Rows from block 2 of the text decoder of a small encoder-decoder audio transcriber, named by matrix and row number. Rows with one number belong to one neuron. Each number is 128 + 32 x the weight over its row's rms, rounded and kept within 0 to 255. All counts start at 0.
After each neuron's rows are labels from the 100 texts, of 14976, where the neuron reaches its highest value: "fires on" is the input token at the peak. Only what is clearly more common there than usual is listed. The data: read English sentences (LibriTTS-R). In brackets: how many of the 100.
# fc1: MLP up (decoder.blocks.2.mlp.fc1.weight, 1280x320), inputs 0-319
# fc2: MLP down (decoder.blocks.2.mlp.fc2.weight, 320x1280, transposed), outputs 0-319

fc1.162 [110 120 154 137 113 146 168 111 172 161 135  77 132 188 180  90 145 143  43 114 187 115 152 160 118 123  73 115 140 145 194 117 159 125  49 171 129 152 176  98 147 107  94  72 126 107 108  80 120 132 113  54 145 179 138 120 147 132 139  95 176 121 133 165  87 118 119 149 126 124 135 129 139 158 182 118 155 117  98 143 194 140 167 185 133 198  83 157 141 123  99 152 121 150  85 110 119  90 100  65 104 166 104 157 163 125 115 179 157  95  95 106 116 106 111 139 143 129 104 125  67  96  48  98 170 148 148 130 158 130  67 132  99 169  77 148 150 146 146 123 133  91 156 108  92 101 111 164 140 134 118 142 153  97  85 122  99 184 130 170 138 170 122 118 112 142 147 179  98 119 134 119  58 132 168 152  84 101 165  87 127 132  59 163 121 142 132 119  96  80 142  84  80  70 126 132 191  96 150 181 133  90 107 123 131 108 130 117 114 196 107 141 105 167 120  82  91 210 205 124  91 108  75  93 136 167 106  82 143  94 124 121 115 167  82  89 100  85 145 125  79 117 137 151 147 107 110 120 178 179 101 183 114 168 133 103 137 149 135 106 164 214 124 145 147  97 103 152 141 124 160 112 124 135 160 150 102  99  98 124  92 107  98  86 134 139 150 173 162  87 126 135 131  98 175  97 126  48 132 111 135 140  81 113 115 117 156 133 149 185 145 108 184 122 176  76 103 127 106 128]
fc2.162 [139 144 127 127 101 132 144 133 113 122 100 105  92 117 166 117  77 114 122 120 102 135  93 117 119 162 152 136 150 116 117 160 111 131 165 133  99 148 153 120 107 170 105  91  65 103  85 114 160 146 109 181 118  96 147 139 160 123 170 133  93 146 164 162 133  99 121 148 104  93 176 102 190 155 120 152 132 135 119 113 101 119 193 123 129 127 142 158 135 109 178  87 102 126 157 121 126 138  46 133 129 123 170  97 191 138 107  90 110 166 130 115  70 159 169 128  73 141 200 130 123 144 223 208  64 138 181 125 128  96 145 103 108  82 155 148 175 159  92 146 188 128  82 131 191 141 173 140  70 158 123 118 135 138 132 132 194 178 101  79 125 116 159 156  99 139 115 158 172 139 100 138 158 108 137 104 161  60  78 164 168 138 163 133 113 204 143 167 131 114 139 132 109 144 163  72 137 158 107 128  81  85 111 161 105 127 118 162 161 150 151 171 167 123 156 104 114  82 104 193 175 134 137 120 131 162 120  92 207  83  75 138 165  99 113 151 117  77  98 127 122 180 114 167 159 148 164 135  69  44 112 135 108 106 142 213  94 103 124 143  84 151 152 117 112 159 126 108 200 165 136 129  78 149  82  86  83 161 145 134 109 166 124 114 140 188 110 147 103 142 187 146 159  94 126 140 151 121 129  77 181  88 128 172 204  92 158 124 141 178  77 109 156 103 123 157 117 145 101 159]
fires on: "l" (33); "e" (27); "n" (20); "i" (16)

fc1.179 [131 153 119  61 116 182  80 123 140 115 112 124 130 202 159 110  78 140 112 127  95  74 146  71  66 130 130 133 125 199 185 153  83 122 130 124 138 105 116 107 121 139 119 144 105 111  52 126 133 181 126 160 121 156 121 119 130 178 172 129 116 120  43 160 178 109 142  74 141 173 118  73 136  61 184  98 166 185 110 132 129 165 146 125 168  91  95 118 162 121  89 170 137  71  85 149  95 108 102  85 144 102 106 167 124  95 209 110 143 181 153 186 145  85 143 153 134 121 116 125  89 146 108 141 116 108  93 127 132 133 105  98 188 118 127 136  73 157 136  87 157 113 141 131 122  95 120 112 185 181  93 119 109 167  96 160 157 128 138 112 134 124 185 151 127  92 128 105 167 181  73 140 108 100 137 155  70 123 151 198  92 150 126  98 142 104 160 117 126 152  75  77 146 149 104 114 110 136 105  93  65 170 155 136  99 148  96 122 146 141 151  64 126 128  99 144 147 111 116  57 136  76 166 121  78 159 138 117 151 123 137 149 108  69 136  62 116 179 164  92 117 161 149 144 121 146 143  92 138  70 112 130 115 126 111 145 168 116 140 124 117 111 151 114  81 153 152 154 144 140  71 152 157 104 100 143  93 162  94 139 163  96  60  60 158 108 115 166 106  71 105 119 182 102 160 145  61  73 154 158  74  53 158 151 102 145 126 126 108 121 105 104  95 129 179 102  90 161 144  83]
fc2.179 [139  97 105 150 120 133 189  99 126  93 171  97 130  78 124 138 144 117 119 113 108 137 128 152 169  90 162 127 150  95  66 166 203 125 152  79 169 106 119 160 136 141 153 127  93 118 137  86 139 154 147 182 171 163 142 131 151 110 143 124  94  83  75 164 124 190  65  75  46  90 150 119  94 140 134 149  95 100 141  43 157 127 172 134  90 124 152 144 134 120 106 174 146 127  84 149 131 118 101 160  74 109 128 121  88 126 127 127 121 104 152 119 116 144  90 168 110 107 128 143 129  97 126 113  88 139 130 211 169 133 108 156 169 162 121 154 130 138 123 170 137 203 119 159 178 165 104 183 164  93 134  81 121 152  78 137  50 153 131 114 111 123 112 152  74 187 103 121 148 162 112 134 132 143 153  91 164 118 122 138 182 112 155 189 152  95 137  75 109 176  82 119 116 126 109 143 123 123 107 130 122 104  85  96 116 160 126 209 119  95 112 175  93  94 119 136 139 140 146 215 185 125 174 170 156 142 146  97 135 122 112 152 102 145 110 146 180 133 169  77 169 168 111 159 116 114 196 148  96  75 196 149 150 150 167 125  91 123 136 191 147 110 140 142 135 195 106  79 104 104 112 141  86 104 137 124 170 213 170 113 124 131 152 193 137  94 117 138 173  53 115 134  89 154  79 111 121 216  78  79 132 124 115 151 121 153 163 124 173 142 103 153 158 172 123 153 143 115 138 117]
fires on: "l" (31); "g" (20)

fc1.231 [130 146 167 112  59  71  71 104 132 181 164 117  69 164 113 139 129  69 130 130 132  79 109 131 114 102  60 138 162 118 111  97 106 110  86 139 162 121 139 128 206 121 203 121  90  93  66 124 132 160 145 165  79 169 160 122 145  81 157 153 131 149 103  74 112  62 142 134 151 148 164 115 134  96 138 157 113 124 133 111 120 142 147 126 154 131 165 122 136 130 209 179 128 123  89 102 191 134 130 104 142  89 159  96 204 146 113 117 138 138  94 156 116 110 170 172  95 171 124 130 116  97  92 179 133  77 122 191 118 136 109 144 192 146 120  63 112  81  92 161  92 108 167  86 104 135 111  94 125 192 145 131 129  70 107 147 160  82 192 161 112  98  91  97  84 138 138 132 109 160 155 119  67 117 152 151 156 160 146 133  94 141 160 147  98 142 147  78 118 105 145 141 120 144 176 157  93  94  86 151 164 142 134 120  90 119 102 114 170 107 105 122 153 217  90 144  92 154  76 194  59 136 130  96  93  43 141 128 104 163 106  79 101 136  93  76 113 116 181 104 169 145  87  94 151 114 118 159 148  88 150 117 160 112  76 139 157 108 113 156 125 146 130 201 101 109 132 153 131 128 135 137 141 200 151 101  91 149  87 117 120  99 182 155 135  95 112 115 119 169 117 128 131 118  93 112  90 167  93 144 100 165 113 121 127 109 192 155 164 184  80 129 107 110 167 149 122 197 150 131]
fc2.231 [132 129 131 157 149  85 190 151 117 154 113 127 189 112  61  84 108 174 134 160  94 152  71 128 155 121 165 174  81 130 111  90 172 147 114  73 140 148  72 110 161 168 156 105 102 158 140 134 104 133  80 187 142  92 107 134  92 128  78 107 184 110 100 134 169 142 147 109  82  90  68  42 109 118 117 151 114 104 166 141  67 166 129  97 206 103  88  88 195 148 129 184 190 113 174 115 158 126  96 128 116 118  39 171 121 105 126 144 108  76 142 146 132 103  90  61  68 111 185 109 112  97 114 136 184 103 122 120 129 126 115 133 130 113 149 122 124 174 107 104 154 108 178 145 141 110 169 110 185 135  64 138  65 131 146 140 122 164 123 135 108 117 105 135 119 136 146 147 156 137 125 111 112 131 102 115  67  58 137 177 125 113 144 129  96 141 151 176  98 165 187 140 113 137 114 145 145  93  82 122 103  80 135 101 132  90 141 135 127  92 117  87 142  91 115 104 116 163 171 121 174 154 119 138 153 184 102 159 122 177 130 102 154  93 110 154 161 133 148 177 137  65 141 152 120 136 122 130  68 169 129 140 135 142 116  86 133 118 107 120 104 129 107  76 118 166 144 114  82 100 153 181 157  31 147 133 174  84  75 129 125 163  92 115 170 149 132 181 120 160 225 126 134 126  95 153 120 154 157 130 168 168 163 149 144 163 181 102 127 140 165  37 119 137 115 113 111  83 118 136]
fires on: "h" (64); "s" (16)

fc1.763 [121 193 124 173 158 102 141 171 124 168 154 100 101 178 103  97  96 102 146 151 127  98 142 168  34  76 100 128 147 162 132 129 170 140 176 163 102 130 146 158 145 160 116 157 107 133 102  85 166 172 126 141 180 164  89  85 167  96 223 112  99  75 128 121 169 118  80 149 112 117 177  76 114 121  84 143 114 127 112 119 157  80 159  75 130 157 151  99 120 150 178 128 162 152 116 133 116 100 142 123  78 108 110 158 127 163 128 155  62 105 168  69  99 139 140 131 135 135 169 164 152 112 150 146  82 114 115 122 127 133 114 146 117 169 120  94 158 101 173 204 127 163 199  85 113 146 111 130 143 115 140 160  66 166 140 101 121 113 173 154  98 119 117 148 113  36 146 169 109 198 154  88 142 137 107 114  61 156 147 129 159 137  98 185 117 189 132 116 100 140 110 136 120 132 124 133 144 128 151 136 117 127 114 174 107 117 161  97 145 108 132 144 109 124 118 113 170 102 151 131  85  68 157  44 144 144 169 175 171 107 115 127 110 121 198  66 116  90 115 129 141 149 193 161  59 134 171 150  78 122 113  85 142 126 124 125  79 210  89 166 122 161 145 139 144 152 155 136 107 138 134 107  99 200 156  77 124 129  59  99 137 117 136 144 122  95  83 136 147 146  83  92 182 110 148 168 149 189 122 119 197  98 111 132  81 139 134 172 129 136 132 170  69 152 116 141 167  89  88 140]
fc2.763 [127 136  55 105 163 147  97  82 138  97 160 137 172 122  87  95 128 116 130 159 161  94 115 106 157 115 168 153 156 140 114 104 109 135  84 137 103 164  96 105 110 145 110  99 108 179  77  95 118 111 106 144  83 157 156 169 115 145 104 143  99 167 123 140 113 161  90 132 144 164  90 120 138 120 164 113 135 158 174 148 139 182 116 147  95  93 157 149 155 155 140 190 129 125 103 155 176  99 122 159  63 170 138  17 128  70 177 147 127 133  90 131 137 174  85 122  97 162 100 153  82  95  83 110 182  95 148 119 109 134 186 141 162 169 176 107 150 112 143 120 100 166 180  93 144 152 123 117 142 129 149  92 103 131 110 147  85 191 103 144 102 119 150 151  96 158 153 116 125 147 131 161 146 181 144  89 179 102 114 190 171 109 184  43 131 147 106 159 135 117 151 165 176  90 185 145 143 169  73 125 166  59 156 132  82 106 143 169 139  99  98 158  53 161  64 182  51 149 157 134 136 128 100 107 160 122 115 141  85 173 172 144  94 111 103 121 131 182 177 103 135 123  59 146 143 171  69  98 130 122 182 135 123  94 134 149 123 110 135 100 156 112 144 183 155 110 148 132  88 159  93 113 118 129 105 184 154 101  77 130  84 127  96  82 100 107 161 154 117 129 146 194  79 114 138 140 133  96 132 125  86 121  84 103 101  90 152  96 143  67 165  44 105 167 107 148 109 129  91 104]
fires on: "h" (51); "s" (14); "l" (10)

fc1.135 [100 185 110 117 132  88 100 184 159 106 127 134 144 155 141  96 100 108 146 116 121 129  88 119 141 111 124 161 140  91 134 158 137 106  73 118 159  93 129  84 159 104 148 184 190 173 106 117 159 130  94 154 140 127 160 151 184  62 130 131 130 103 126 127 100 140 178 160 135 118 111 127 174 123 198 111 102 111 198  73 157 160 118 118 168  86 103 136 112 132  90 116 114 165 135 119 116 171  50 157  89 105 139 144  83 143 125 154 128 117 185 137  93  95 147 132 147 119  87 167  87 107 186 193 125  93 118 129 101 161  94  71  61  68 115 173 141 139  96  81 168 173 128 153 114 137 109 169 149 159 100 105 146 124 133 135 154 125 132 109  68 124 119 126 167 124 119  94 152 119  47 168 123 125 120  88  91  69 147 132 126 116 142 101  55 106 147 176 122 178 158 163 117 136 142 152 119  98 149 188 118  95 117 162  90 179 140 138 191 152 146 120 137 123 188 128 180 142 144 126 129 105 202 120  71 182 103 120 180 113 105  72  68 155 108  98 125 115 122 128 116  59 128 148 124  61 165 143 211 107  91 178 183 143 141  83 111 148 115  94  46 105  94 149 168 118 133  60 131 136 102 109 147 139 133 115 134 163 162 139 122 147 154 154 113 114 125 132 178  80  94 153 160 105 144 119 189 155 126 149 119  87  88 174 116 114 155  56 125 113 154 167 158  76 143 133 205 175 125 145]
fc2.135 [159  79 179  86 115 130 113 132 142 123  80 116 102 138  97 147 138  87 139 137  99 148 128 151 167  91 121 142 135 108 112 136 122 168 130 146  18 139 140 154  75 137 128  65 121 106 159 158 113  96 130 120 104 127  94 134 117 164 167 131 150 218  97 129 197 133  93 111 103 111 165 140 141 153 137 190  97 130 126 118  64 120 118 146 123 154 168 123 161 120 185 173 149  87 135 203  92 144 141 106  85 171 152  50 157 131 105 153 103 113  91 162 119 158 189 192 134 141 143 124  79 143 148 157 145 139 113 137 122 148 105 131 159  93 113 127 152 212 109 157 145 125 161 116 167 108 168 136 113 133 113  86 120 127 132 127 109 127 101 131 199 125 118 202 136  98 136 134  58 106  81  93 145 130 157 126 127 116  60 108 124 130  94 142 123  68 104 117  78 132 129  84 121  91 140 105 115  73 140 138  97 177 124 114 146  75 173 108 140 138 166 144  97 122  89 144 129 147 148 109 120 154 141 176 132 109 134 138  72 131 116 213 145 116 224 117 133 145 125 108 102  84  65 115 156 200  92 166  95  72 153 136  98  64 151 137 191  74 123 143 182 144 179 151 143 164 119 132  93 116 124 162 118 115 150 161 132 149 175 109 117  97 134 140 143 164 147 105 127 100  77  77 113 155  58  42 118 163 114 123 128 170 136 145 148 126 185 135 174 140 167  67 119 118 144  90  62 102  99  71]
fires on: "l" (28); "a" (27); "p" (17); "c" (9)

fc1.27 [ 31  80 155 143 153 135 124 155 134 126 127 119 140 124  92  71 147 112 130 145  71 106 130  99 183 177 150 129 111 124 131 154  88 145 117 161 121 109 149 145 192 153 107 210 142 131 153 160 129 162 172 107 111 108 140 186 149 139 139  96 116 221 142 142 125 134 152  69 147 112 100 139 116  82 186 115 110 156 101  52 116 165  93 120  98 119 145 172 104 116 158 136 157  99  93  97 153 126 116 116 151 125 111 125 104 123 109 178 123  99  89 162 168 102 101 165 124 137 174 141 150 147 115 152 166 125 167 176 166 117  65 134  87 102  97 159 157 149 123  27  83 176 138 121 160 141 161 152 123 146  83  71 134 104 179 109 174 161 118  93 115 117 118 144 154 161 171 118 119 216 120  94  62 140 143 103 128 105 147 152 110 134 136 120 172 143 173 129 131 106 169 101 112 165 145 101 117 111  86  96 132  72 111  96 181 126 168 133  92 137 131 168  98 104 123 151 173 128 108 135 181 129 142 192 113 163 179  99 123 128  84 124 105 163  86 117 150 177 214 146 142 145 138  70 123 188 138 119 151 136 120 151 131 133  82 173  95 173 116 138 100  89 184 116 142 128 108 103 127 173  97 125 109 109 113 105 150 113  84 163 164 111 169 100 137 114 157 163 101 150  80 200  85 125 152 173  85  78 144 130 158 143 154  77 130 157  93 136 128 183  77 156 150 172  45 150 155 140  52 101]
fc2.27 [153 127 149 135  78 110 100  76 112 132 158 149 139 159 159 153 159 113 131 130 142 165 120 138 165 157 117 114 139 163 137  97 106 168 130  86 139 123 135  99 142 154  99 124 166 101  55 166  90 108 134 148 170 158 115 115  99 132 160 128 142 157 104 144 125 130 150  96 120  91 138  77  97 159 136 116 121 138 206 167 137 148 123 202 112 145 127 125 111 157 107 160 153  97 171 147 172 136 124 149 100 152 196  98  84 156 145  63 160 156 118 123 116 110  90  82 135  99 132 134 139 138 126 116 168 109 173 109  69  88 106 115 123 130 169 136  61 152 127 187 134 121 128 182 131  91 165  99 133 119 108 101 129 180  96 178 201 114 143 220 135 126 138 121 137 163  83 105 111  97  94 141 142 120 170 108 102 132  96 132 133 106 111 149 143 141 112 143  77 162 177 130 140  85 130 130 183 140  98 144  98 195 115  98  84 125 166 185 152 142  97 146  83  80 111 131  73  89 136 135 102  36 125 158 112 146 163 102  72 176 109 127  56 122 155 124  91 120 148 124 121  90 207 165  93  91 142  95 164 191 127 101 165  94  71 176 115 113  61  88  59 115 128 119 169 143 149 131 157 115 145  99 159  77 189 129  72  89  56 156 193 125 127  56  78 136 190  79 112 116 107 121 146 166 155  87 131 137 129 139 151 153 116 173 101  93 153  76 180  89  96 150  78 132 115 127 116 182 175 116]
fires on: "a" (54); "s" (12); "i" (11)

fc1.92 [ 94 169 111 154  98 144 155  74  82 121 134 158 134 115 123 126  79 166 153 184 153  95 101 147 140 168 165 129 141 149 117  88  82 150 128 134 106 167 134  81 116 121 143 123  76 169 166 144 161 140 116 110 130  69 145 167 120 102 153 141 125 133 128 134  78  66 149  85 146 134  86 177 118 155  72 164 103  85  90 176 127  92 149 131 138 153 130 140  63  88 215  94 193 115  87 136 102 151 162 136  97  84 109 169 161 138 137 112 126 100  74 147 124 177  98 177  92 118 110 137 173 150 104 133 100 153 197  75 120  73  93  99 128 150  80 114  48 135 103 157 149 129 136 187 183 177  83 164 182 118 162 139 223 146 100 133 151 121 138 152 203 164  77 156 144 174 130 182 134 143 161 100 104 146 147 180  77 134 122 129 153 113 140 130  92 128 176 123 120 118 151 128 164 156  97  88 126 174 130 127 120 185  83 199 149 122 141 149 155 156 143 127 141 134 100  83 121 113 106  53 128 178  98  94 124 141 113 126 129 121 156 135 159  54 115 159 119 121 121 146 160 107 128 163 120  77 101  98 100 174 110 166 109  91 110 111 118 146 130 128 160 138 131  93  95  46 139 132 162 142 196  88 167 111 145 113  91 171 106 127 162 107 142 121 173 136 146 177  85 177  81 108 134 134  73 133 115 138 151 136 177 106 139 137 150 108 123 152 126 150 103 120 184  83  58  60 107 155 154 163]
fc2.92 [176  97 129 146 147 149 149  59  80 112 130 124 105 170 110 134 161  65 162 178 147 158 164 139 134 147 168 151 122 104 150 133 156 132 135  91 118 155 111 178 159 151 174 122 128 128 164 113  72  75 126 101 141  90 146  90 118  88 144  74 130  78  81 112 130 154 168 143 100 129 147 168  98 182 139 123 139 143 137 101  72 136  67 134 116 137 142 105 153 204  69 171  28 124 111 125  83  83 131 131  95 129 108 101 178 124  95 145 153 140 110 156 141 145 147  91 132  98 113 131 142 130 115 133 140 108  93 154 105 115 119  68  87 148 144 147 150 114 178 108  93 150 141  96 129 126 132 147 149 143 166 147 106 109 185 129 134 147  90  97 153 138 104 160 104 116 133 108  71 167 162 126 164 143  74 114 103 109  90 124 139 148 128  99 207 104 190 174 132 147 133 131 132 186 169 170 170 131 182 102 133 122  81 105 116  85 100 112 104 111 150 110 166  76  99 131 122 113 190 117 113 175 145  99 138  83 168 161  87 139 132 117 108 154 109  87 101 139 168  86  58  74 170  83  78 182 163 115  71 126  82  86  66 140 116 112 101 144 148 123 143 105 134 126 115 177 143 103 198 153 127 147 126  87  63 124 126 172 205 166  90 113 106 119 183 152  96  82 175 139 143 111 150 130 182  92 138 177 185 149 167 105 145 159 106 121 122  88 117  54 109 188 109 150 188 157 162 203  99 107]
fires on: "l" (27); "w" (23); "<end>" (12); "u" (10)

fc1.632 [129  81 185 137  97 111 170 153 152 152 106 166 169  92 109 148 154 168 104 130 113 125 131  92 183 153 153 129  72  77 132 162 168 151 112 129 126 178 150 175 134 146  82 137 114 101 146 151  99 149 113 127 139 163 163 160 133 108 106 135 114 182  93 168 104  75 116 155 143 160 181  63 163 124 189 134 103 154 154 159  95 183 151  98 137 153 155 110  68 119 129 187  83 110  76 171 118 111 175 104 111 145 133  58 102 118 116  84 159 103 179  82 144 114 113 188  94 141 107 135 146 180 118 110  74  84 143 146 138 166 119 130  89 168 120 159  75  98  97 147  89 139 178 127 167 175 161 109 135 133 174 156 171 146  78 146 144 155 119 127 113  99 139 147 119 125  99 198  90 158 123 186  86 117  97  61 151  73 108 101 123  90 131 154  82 110 131 108 120 107 170 119 126 179  93  98 118 139  86 157 143 137 108 151  96 139 156 168 151 187 140 204 156 148 173 131 103 188 141  76 123 178  92 129 175 145 111 197 145  76 150 165 141 167 107  63  81 142 100 128 172 136 100 146 124 155 122 123 128 114 129 143 125  40 129 146 167  90  96 106 101 164 152 127 107 116  92  99 130 135  56 153 145 118  91  53 153  82 132 133 148 111 190 123  96  91 117 131  99 157 111 152 100 151 118 154 152 160 109 137 128 102 174 156 118 176 182 154 135 120 105 211 143  86  99 165 179  88 137 128]
fc2.632 [116 165 106  80 104 147 110 158 124  66 169  92 137 158 154 129 129 158 168 145 145 146 138 133 205 140 124 145 164 119 112 165  95 139 124 111 125 101 157 146 152 143 102  83 138  92 172  74 181  76  87 107 156  98 139 100 150 147  79 155 130 152 160 167  95 160 191  92  63  91  92  78 128  83 137 118  96  59 161 111  99  99  99 100 160 200 133 127 150 147 108  58  99 118 111  96 149 113  93 130 139 128 160 107 181 104 143  87 125 147 124 138 171 118 166 145 110  40 135 144 114  67  88 112 175 101  79 191 214 125 117 123 146 135 166 135 112  93  97 122 130 112  88  64 167  95 121 149  99 215 104 150  98  78 127  54 185 139  64 109 133 159 101 110 150 149 141  93 124  76 126 108 138 131 122 150 106  62 129 107 105 107  82  89 111 144 189 104 127 172 116  93  96  73 165 141 120  70 189 156 180 135 131  74 127 102 140 113 120 142 131  87 181 112 142 172 158 129 147  97  82 116 116 122 108 163 141 108 171 204 122  76 113 133 137  73 149 135 129 120 145 158 152 130 115  99 101 124  85 172 120 145 110  93 138 121 152 103 124 138 187 105 161 107 109 156  93 133 148 149 134 152 125  94 140 187 150 140 106  90 143 136 164 127 149 120 120 117 144  99 147  91 195 142 165  81 131 113 139 100 136 105 137 165 172  84 127 166  94  72 169 157 122 118 103 136  41 172 107 119]
fires on: "h" (83); "s" (12)

fc1.359 [198 127  91 156 104 134 122  68 142 107 140 195 124 126  96 150  76  88  86 163 157 158 121 108  75 150  69  90 190 154 152 102 114 139 149 128  95 145 102 117 105 171 134 143 138 111 178 150 161  37  98 117 184 133 151  83  75 148 126 134 124 127 135 108 138  90 116 100  97  91  78 104 134 139 125 155  85 161 100 174  97 144 122 155  91 161 114 214 143 150 113  78 123 153 189 101 138 129 155 113 143 154 126 117  62 173  95  95  82  88  95 103 104  82 105 128 144 147 194 149 142 108 157 130 126 141 127  89 143 121 160 158 148  80  50 129 172 135 158 152 111 118 138 150 129 148 111 107 120 132 144 202 143 111 108  80 142 168  90 124 157 106  88 110 140  93 142 128 126 154 143 174 155 107 176 101 145 106  81  87 108  87  99 117  74  86 117 117  86 151 137  99 126 124 151 188  95 115 159 117 153  91  90 123 152  44 116 166 171  96  77 132 113  92 139 121 153 114 118 111  75 100 152 153 148 176 143 173 127 106 118 120 187  86  77 137 131 163  77 151 124  96 167 148 202 149 143 148 147  54 140 198  80 111 140 171  97  87 129 152 107 155 125 134  88 154  73 137 152 108  97 125 125 110 140 156 173 179 125  72 157 132 159 114 115 124 134 117 124 140 164  97 160  89 140 160  89  88 145 168  81  67 154 199 196 153  92 169 102 103 111 100 125 144 109  74 158 145 123 101]
fc2.359 [ 86 109 131 127 181 121 134 126 161 153  93 114 162  99  87 137 124 115 138 150 152 153 152  78 141  99  77 171 102 169  65 141 161 152 147 147 135 141 101 131 144 119  87 162 146 162  99 163 143 147  87 130 156 162  22 119 118 127 117 130 139 173  66 135  89 113 172 150 132 113 164 111 152 168 162 197  51  89 107 102 136  80  70  86 138  89 130  77 117 103  83  99 104 189 116  75 119 175 102 140 122 107  92  63 128  69 126 151 145 151 146  45 139 154 166  87 149 136  98 106 117  87 147 149 189 196  86 161 116 189 131 129 136 133 141 133 119 154 100 150 157 151 184 137  94 194 120 108 120 138 131 128 106 119 129 169 139  98 129 130 118 149 135 118 155  97 130  44 125 155 165  86  61 123 134 109 167 122 120 104 161 125 120 135 129 156 192 141 154 154 119 162 129 189 140 133 137 185 159 111 100 117 108 141 113 162 110 171 117 142 100  48 129 176 142 108  96 105 144 137  90 236 130 130  43 118 166 106  90  85 163 106 158 113 151 131 155 155 177 152  93 164  78 127  97 125 112 126  85 119  81 113 158 165 160  81 153 148 145 132 178 148 146 110 178 186 148 115 142 139 141 151  92 104 124 146 103 138 127  76  84  96 139 183  83  98 135  68 156 126 188 125 152 127 113 162 177 130  94 121 123  72 155 157 161 149 178 110 139 162 169 138 119 152  98 171 121 135 141 114]
fires on: "l" (39); "o" (28); "'" (8)

fc1.657 [116 185  87 129 122 152 171 119 145 143 209  87 181 133 121 119  96 151  95 125 119 124 115 128  99 118 112 134 116 112 144  79 138 148 172 147 123 124 143 142 158 143 131 122 132 105 157 181 177 140 145 124 118 152 124 164 159 132 114 121 156  91 108 131 124  71 172 164 106 160 135 120 138 106 128 141 158 162 162 142 120  97 126  84 133 205 119 116 120 115  96 137 185  88  99 117 114 151 151 184 116 182 187 117 167 103 154  85 141 107 138 105  86 156 157 108 107 113 192  81 128  97  61 171 105  98 189  67 134 117 108 101 123 126  82  87 163 120  69 163 135 131  79 130 131 166 128 189 152 127  60 204 107  92  93  64 157 139 182  79 191 144 114 164 112 119  97  57  98 161  88 118  75 111 156 146 173 111  67 132 110 158 122 148 129 107  74  97 119 181 135 119  72 109 156 161 114  75 116 121 136 115 105 118  95 101 129 149 104 142  75 150 203 139 143 123 165 108 114  97 153 146 190  73 115 110 183 111 196 105  94  98 128 140 149  91 183 174 159  85  73 136  87 123  86 127  93 212 139 129 124 173 177 157 109 121 140 123 122 103  88  96 108 111 144 152 108 123 104 129 104 139 152 131  74 110 185 119 161 128 131  91  83 162 101 154 147  81 163 110 186 160 136  59  55 102 154  96  99 146 164 128 146 106 123 104 146 145 103 165 117 155 110  52 165 159 128 138 136 165]
fc2.657 [163  77 114 105 156 142  74 134 124 194  87 115 105 133 130  47 163 164 131  97 144 128 101 115  87 152 107 123 155  78 135 130 147 163  91 120 112 100  87 121 156 138 130 181 108 141  89 144 120 149 152 146 174 138 138  51 145 126 106 158 161 122 136 121  96 126 122 163 106 120  86 131 113 137  74 125 144  90  90 141 153 169  70 110 125 106 159 143 139  98 137 166 104 110 107 127 127 161 109  97 142 105  76 151 184  93 128 180 108 137 130 123 143 142  82  83 112  98  99 106 121 123  99 101 131 153  97 114 164 131 173 137 117 124 165 131 123  99  91 119 101 101 147 120 197 150 132 138  39 140 173  91 146 165 152 202  98 134 132 179 124 142 130  90 139 117 152 144 179 152 120 104 187 172 124 128 145 156  99 101 135  80  94 130 171 159  91  75  72 137  85 126 128 116  79  82 191 112 179 111 149 165 143 103 174 143 193  94 150 124  24 134 114 160 193 176  78  86 151 161 115 178  97 121  85 150  93 166 106 125 105 130 148  91 151 137  94 204 178 154 101 112 152 130 171  78 151 107 162  69 119 152 170  79  72 121 117 119 170 106 159 129 160 117 185  98 113 142 162 144 167  96  96 149 157 234 121 145 109 147  99 113 194 131 155 119  95 110  95 122 117 160 106 129 116 102  58  83 145 147 127 150 129 116 139 154 165 130  81 194  97 145 138 136 108 129  65 127 152  60]
fires on: "a" (43); "e" (30); "r" (16)

fc1.167 [169 168 140 130 186 110 106  99 101  69 123 143 104 116 149 145 145  83  61 127 146  83 114  89 127 177 102 116 107 220 150 125 153 157 135 164  93 131 129 126 157 129 171 124  63 114  89  83 101  62 191 139 156 155 142 105 124  64 141 106 140 102 135  94 113 131 103 105 137 136 159 160 120 114 123 103 128 140  54 142 152  57 138 125 103 210 124 130 156 165  91 104 112 165 170 144 116 122 112 135 100 149 107 161 160  77 179 162 157 165 115  40 158 151 115 155 136  69  94 138 184 186  88 121 143  89 121 213 124 126 125 146 143 138 107 136 114  96 128 151 115 113 140 184 105 155  92 133 114  66  99 149 100 126 106 126 103 143  99 161  84 100  63 196 123 190 105 102  83 163 156 135 120 142 116  76 104 166 170 138 130 155 129 117  97 111 130  65 105 107 116  98 102 152  60 201  87 137 125 138 121 154  98  83 114 195 138 155  90 155 170 145 178 136  87 118  76 130 118 145  76 144  89 105 148 144 117  88 102  86 120 187 179 143  93 119  75 133 121 111 122 174 100  99 164 110 141 146 180 165 169 145 174 107 114 120 115 210  48  94 102 112 161 149 133 106 134  93  96 110 147  95 103 104 128 126  78  90  66 150 127 166 107 135 131 156 149 127 144 136 131 134 106 130 176 109 109 104 163  82 149 139 113 163 120  96  91 170 129 188 122 178 138 110 107 122 137  91 113 129]
fc2.167 [173 126  96 113 132 114 152 173 199 128  99 165 107 129 161 113  99 127 150 197 125 134 139  96 144 108 156 150 183 101  78 168 187 161  97 108 131 159  44 127 164 126 133 165 165 140  91 143 133 165  89 170  70 106 124 171 159 137 117 116  92 148 142 157 124 115  95 135 124 165 119 140 127 164 124 154 135 144 136  95 150 183 119 127 114  88  80 164  80 127  93 135 162 126 174 129 136 140 127 221  69  61 111 142 152 147 123 101 145  96 125 103 147 103 135  86  71 150 187 182 112 104 145  96 158 124 140 108 133 136 145 102 130 136 116 112  57  81 130  98 147 161 136 190 133 120 118 116 136  79 127 134  73  82  64 197 170  74 144 102 132 106 115 175 167 147  95 147  82  56 100  87 162 105 130 147 118  73 162  95 153 144 121 103 153 148 100 130 125 166 194 130 148 155 153 106  96 164 183 106 180  74 132  79 137 136 122  61 142 117 177 184 145  68 114 124 127 141 116 148 193  95  74 161  76 199 141 112 111 169 128 110 113 102 127 135 126  85 123  88 109 193  99 136  93 187 171 132 164  89 109  97  98 160 119  88 102 153 167 148 126 123  81 170 141  58 152 127 151  78 111 127 127 162 123 111  86 159 129  60 101 152  92 142 150 159 127 144 171  93 148  95 157 103 126 155 113 104 102 130 128 112 105 119 119 149 126  89  81 110  81 166 128 147  95  61 124 138  76 162]
fires on: "l" (66); "p" (25)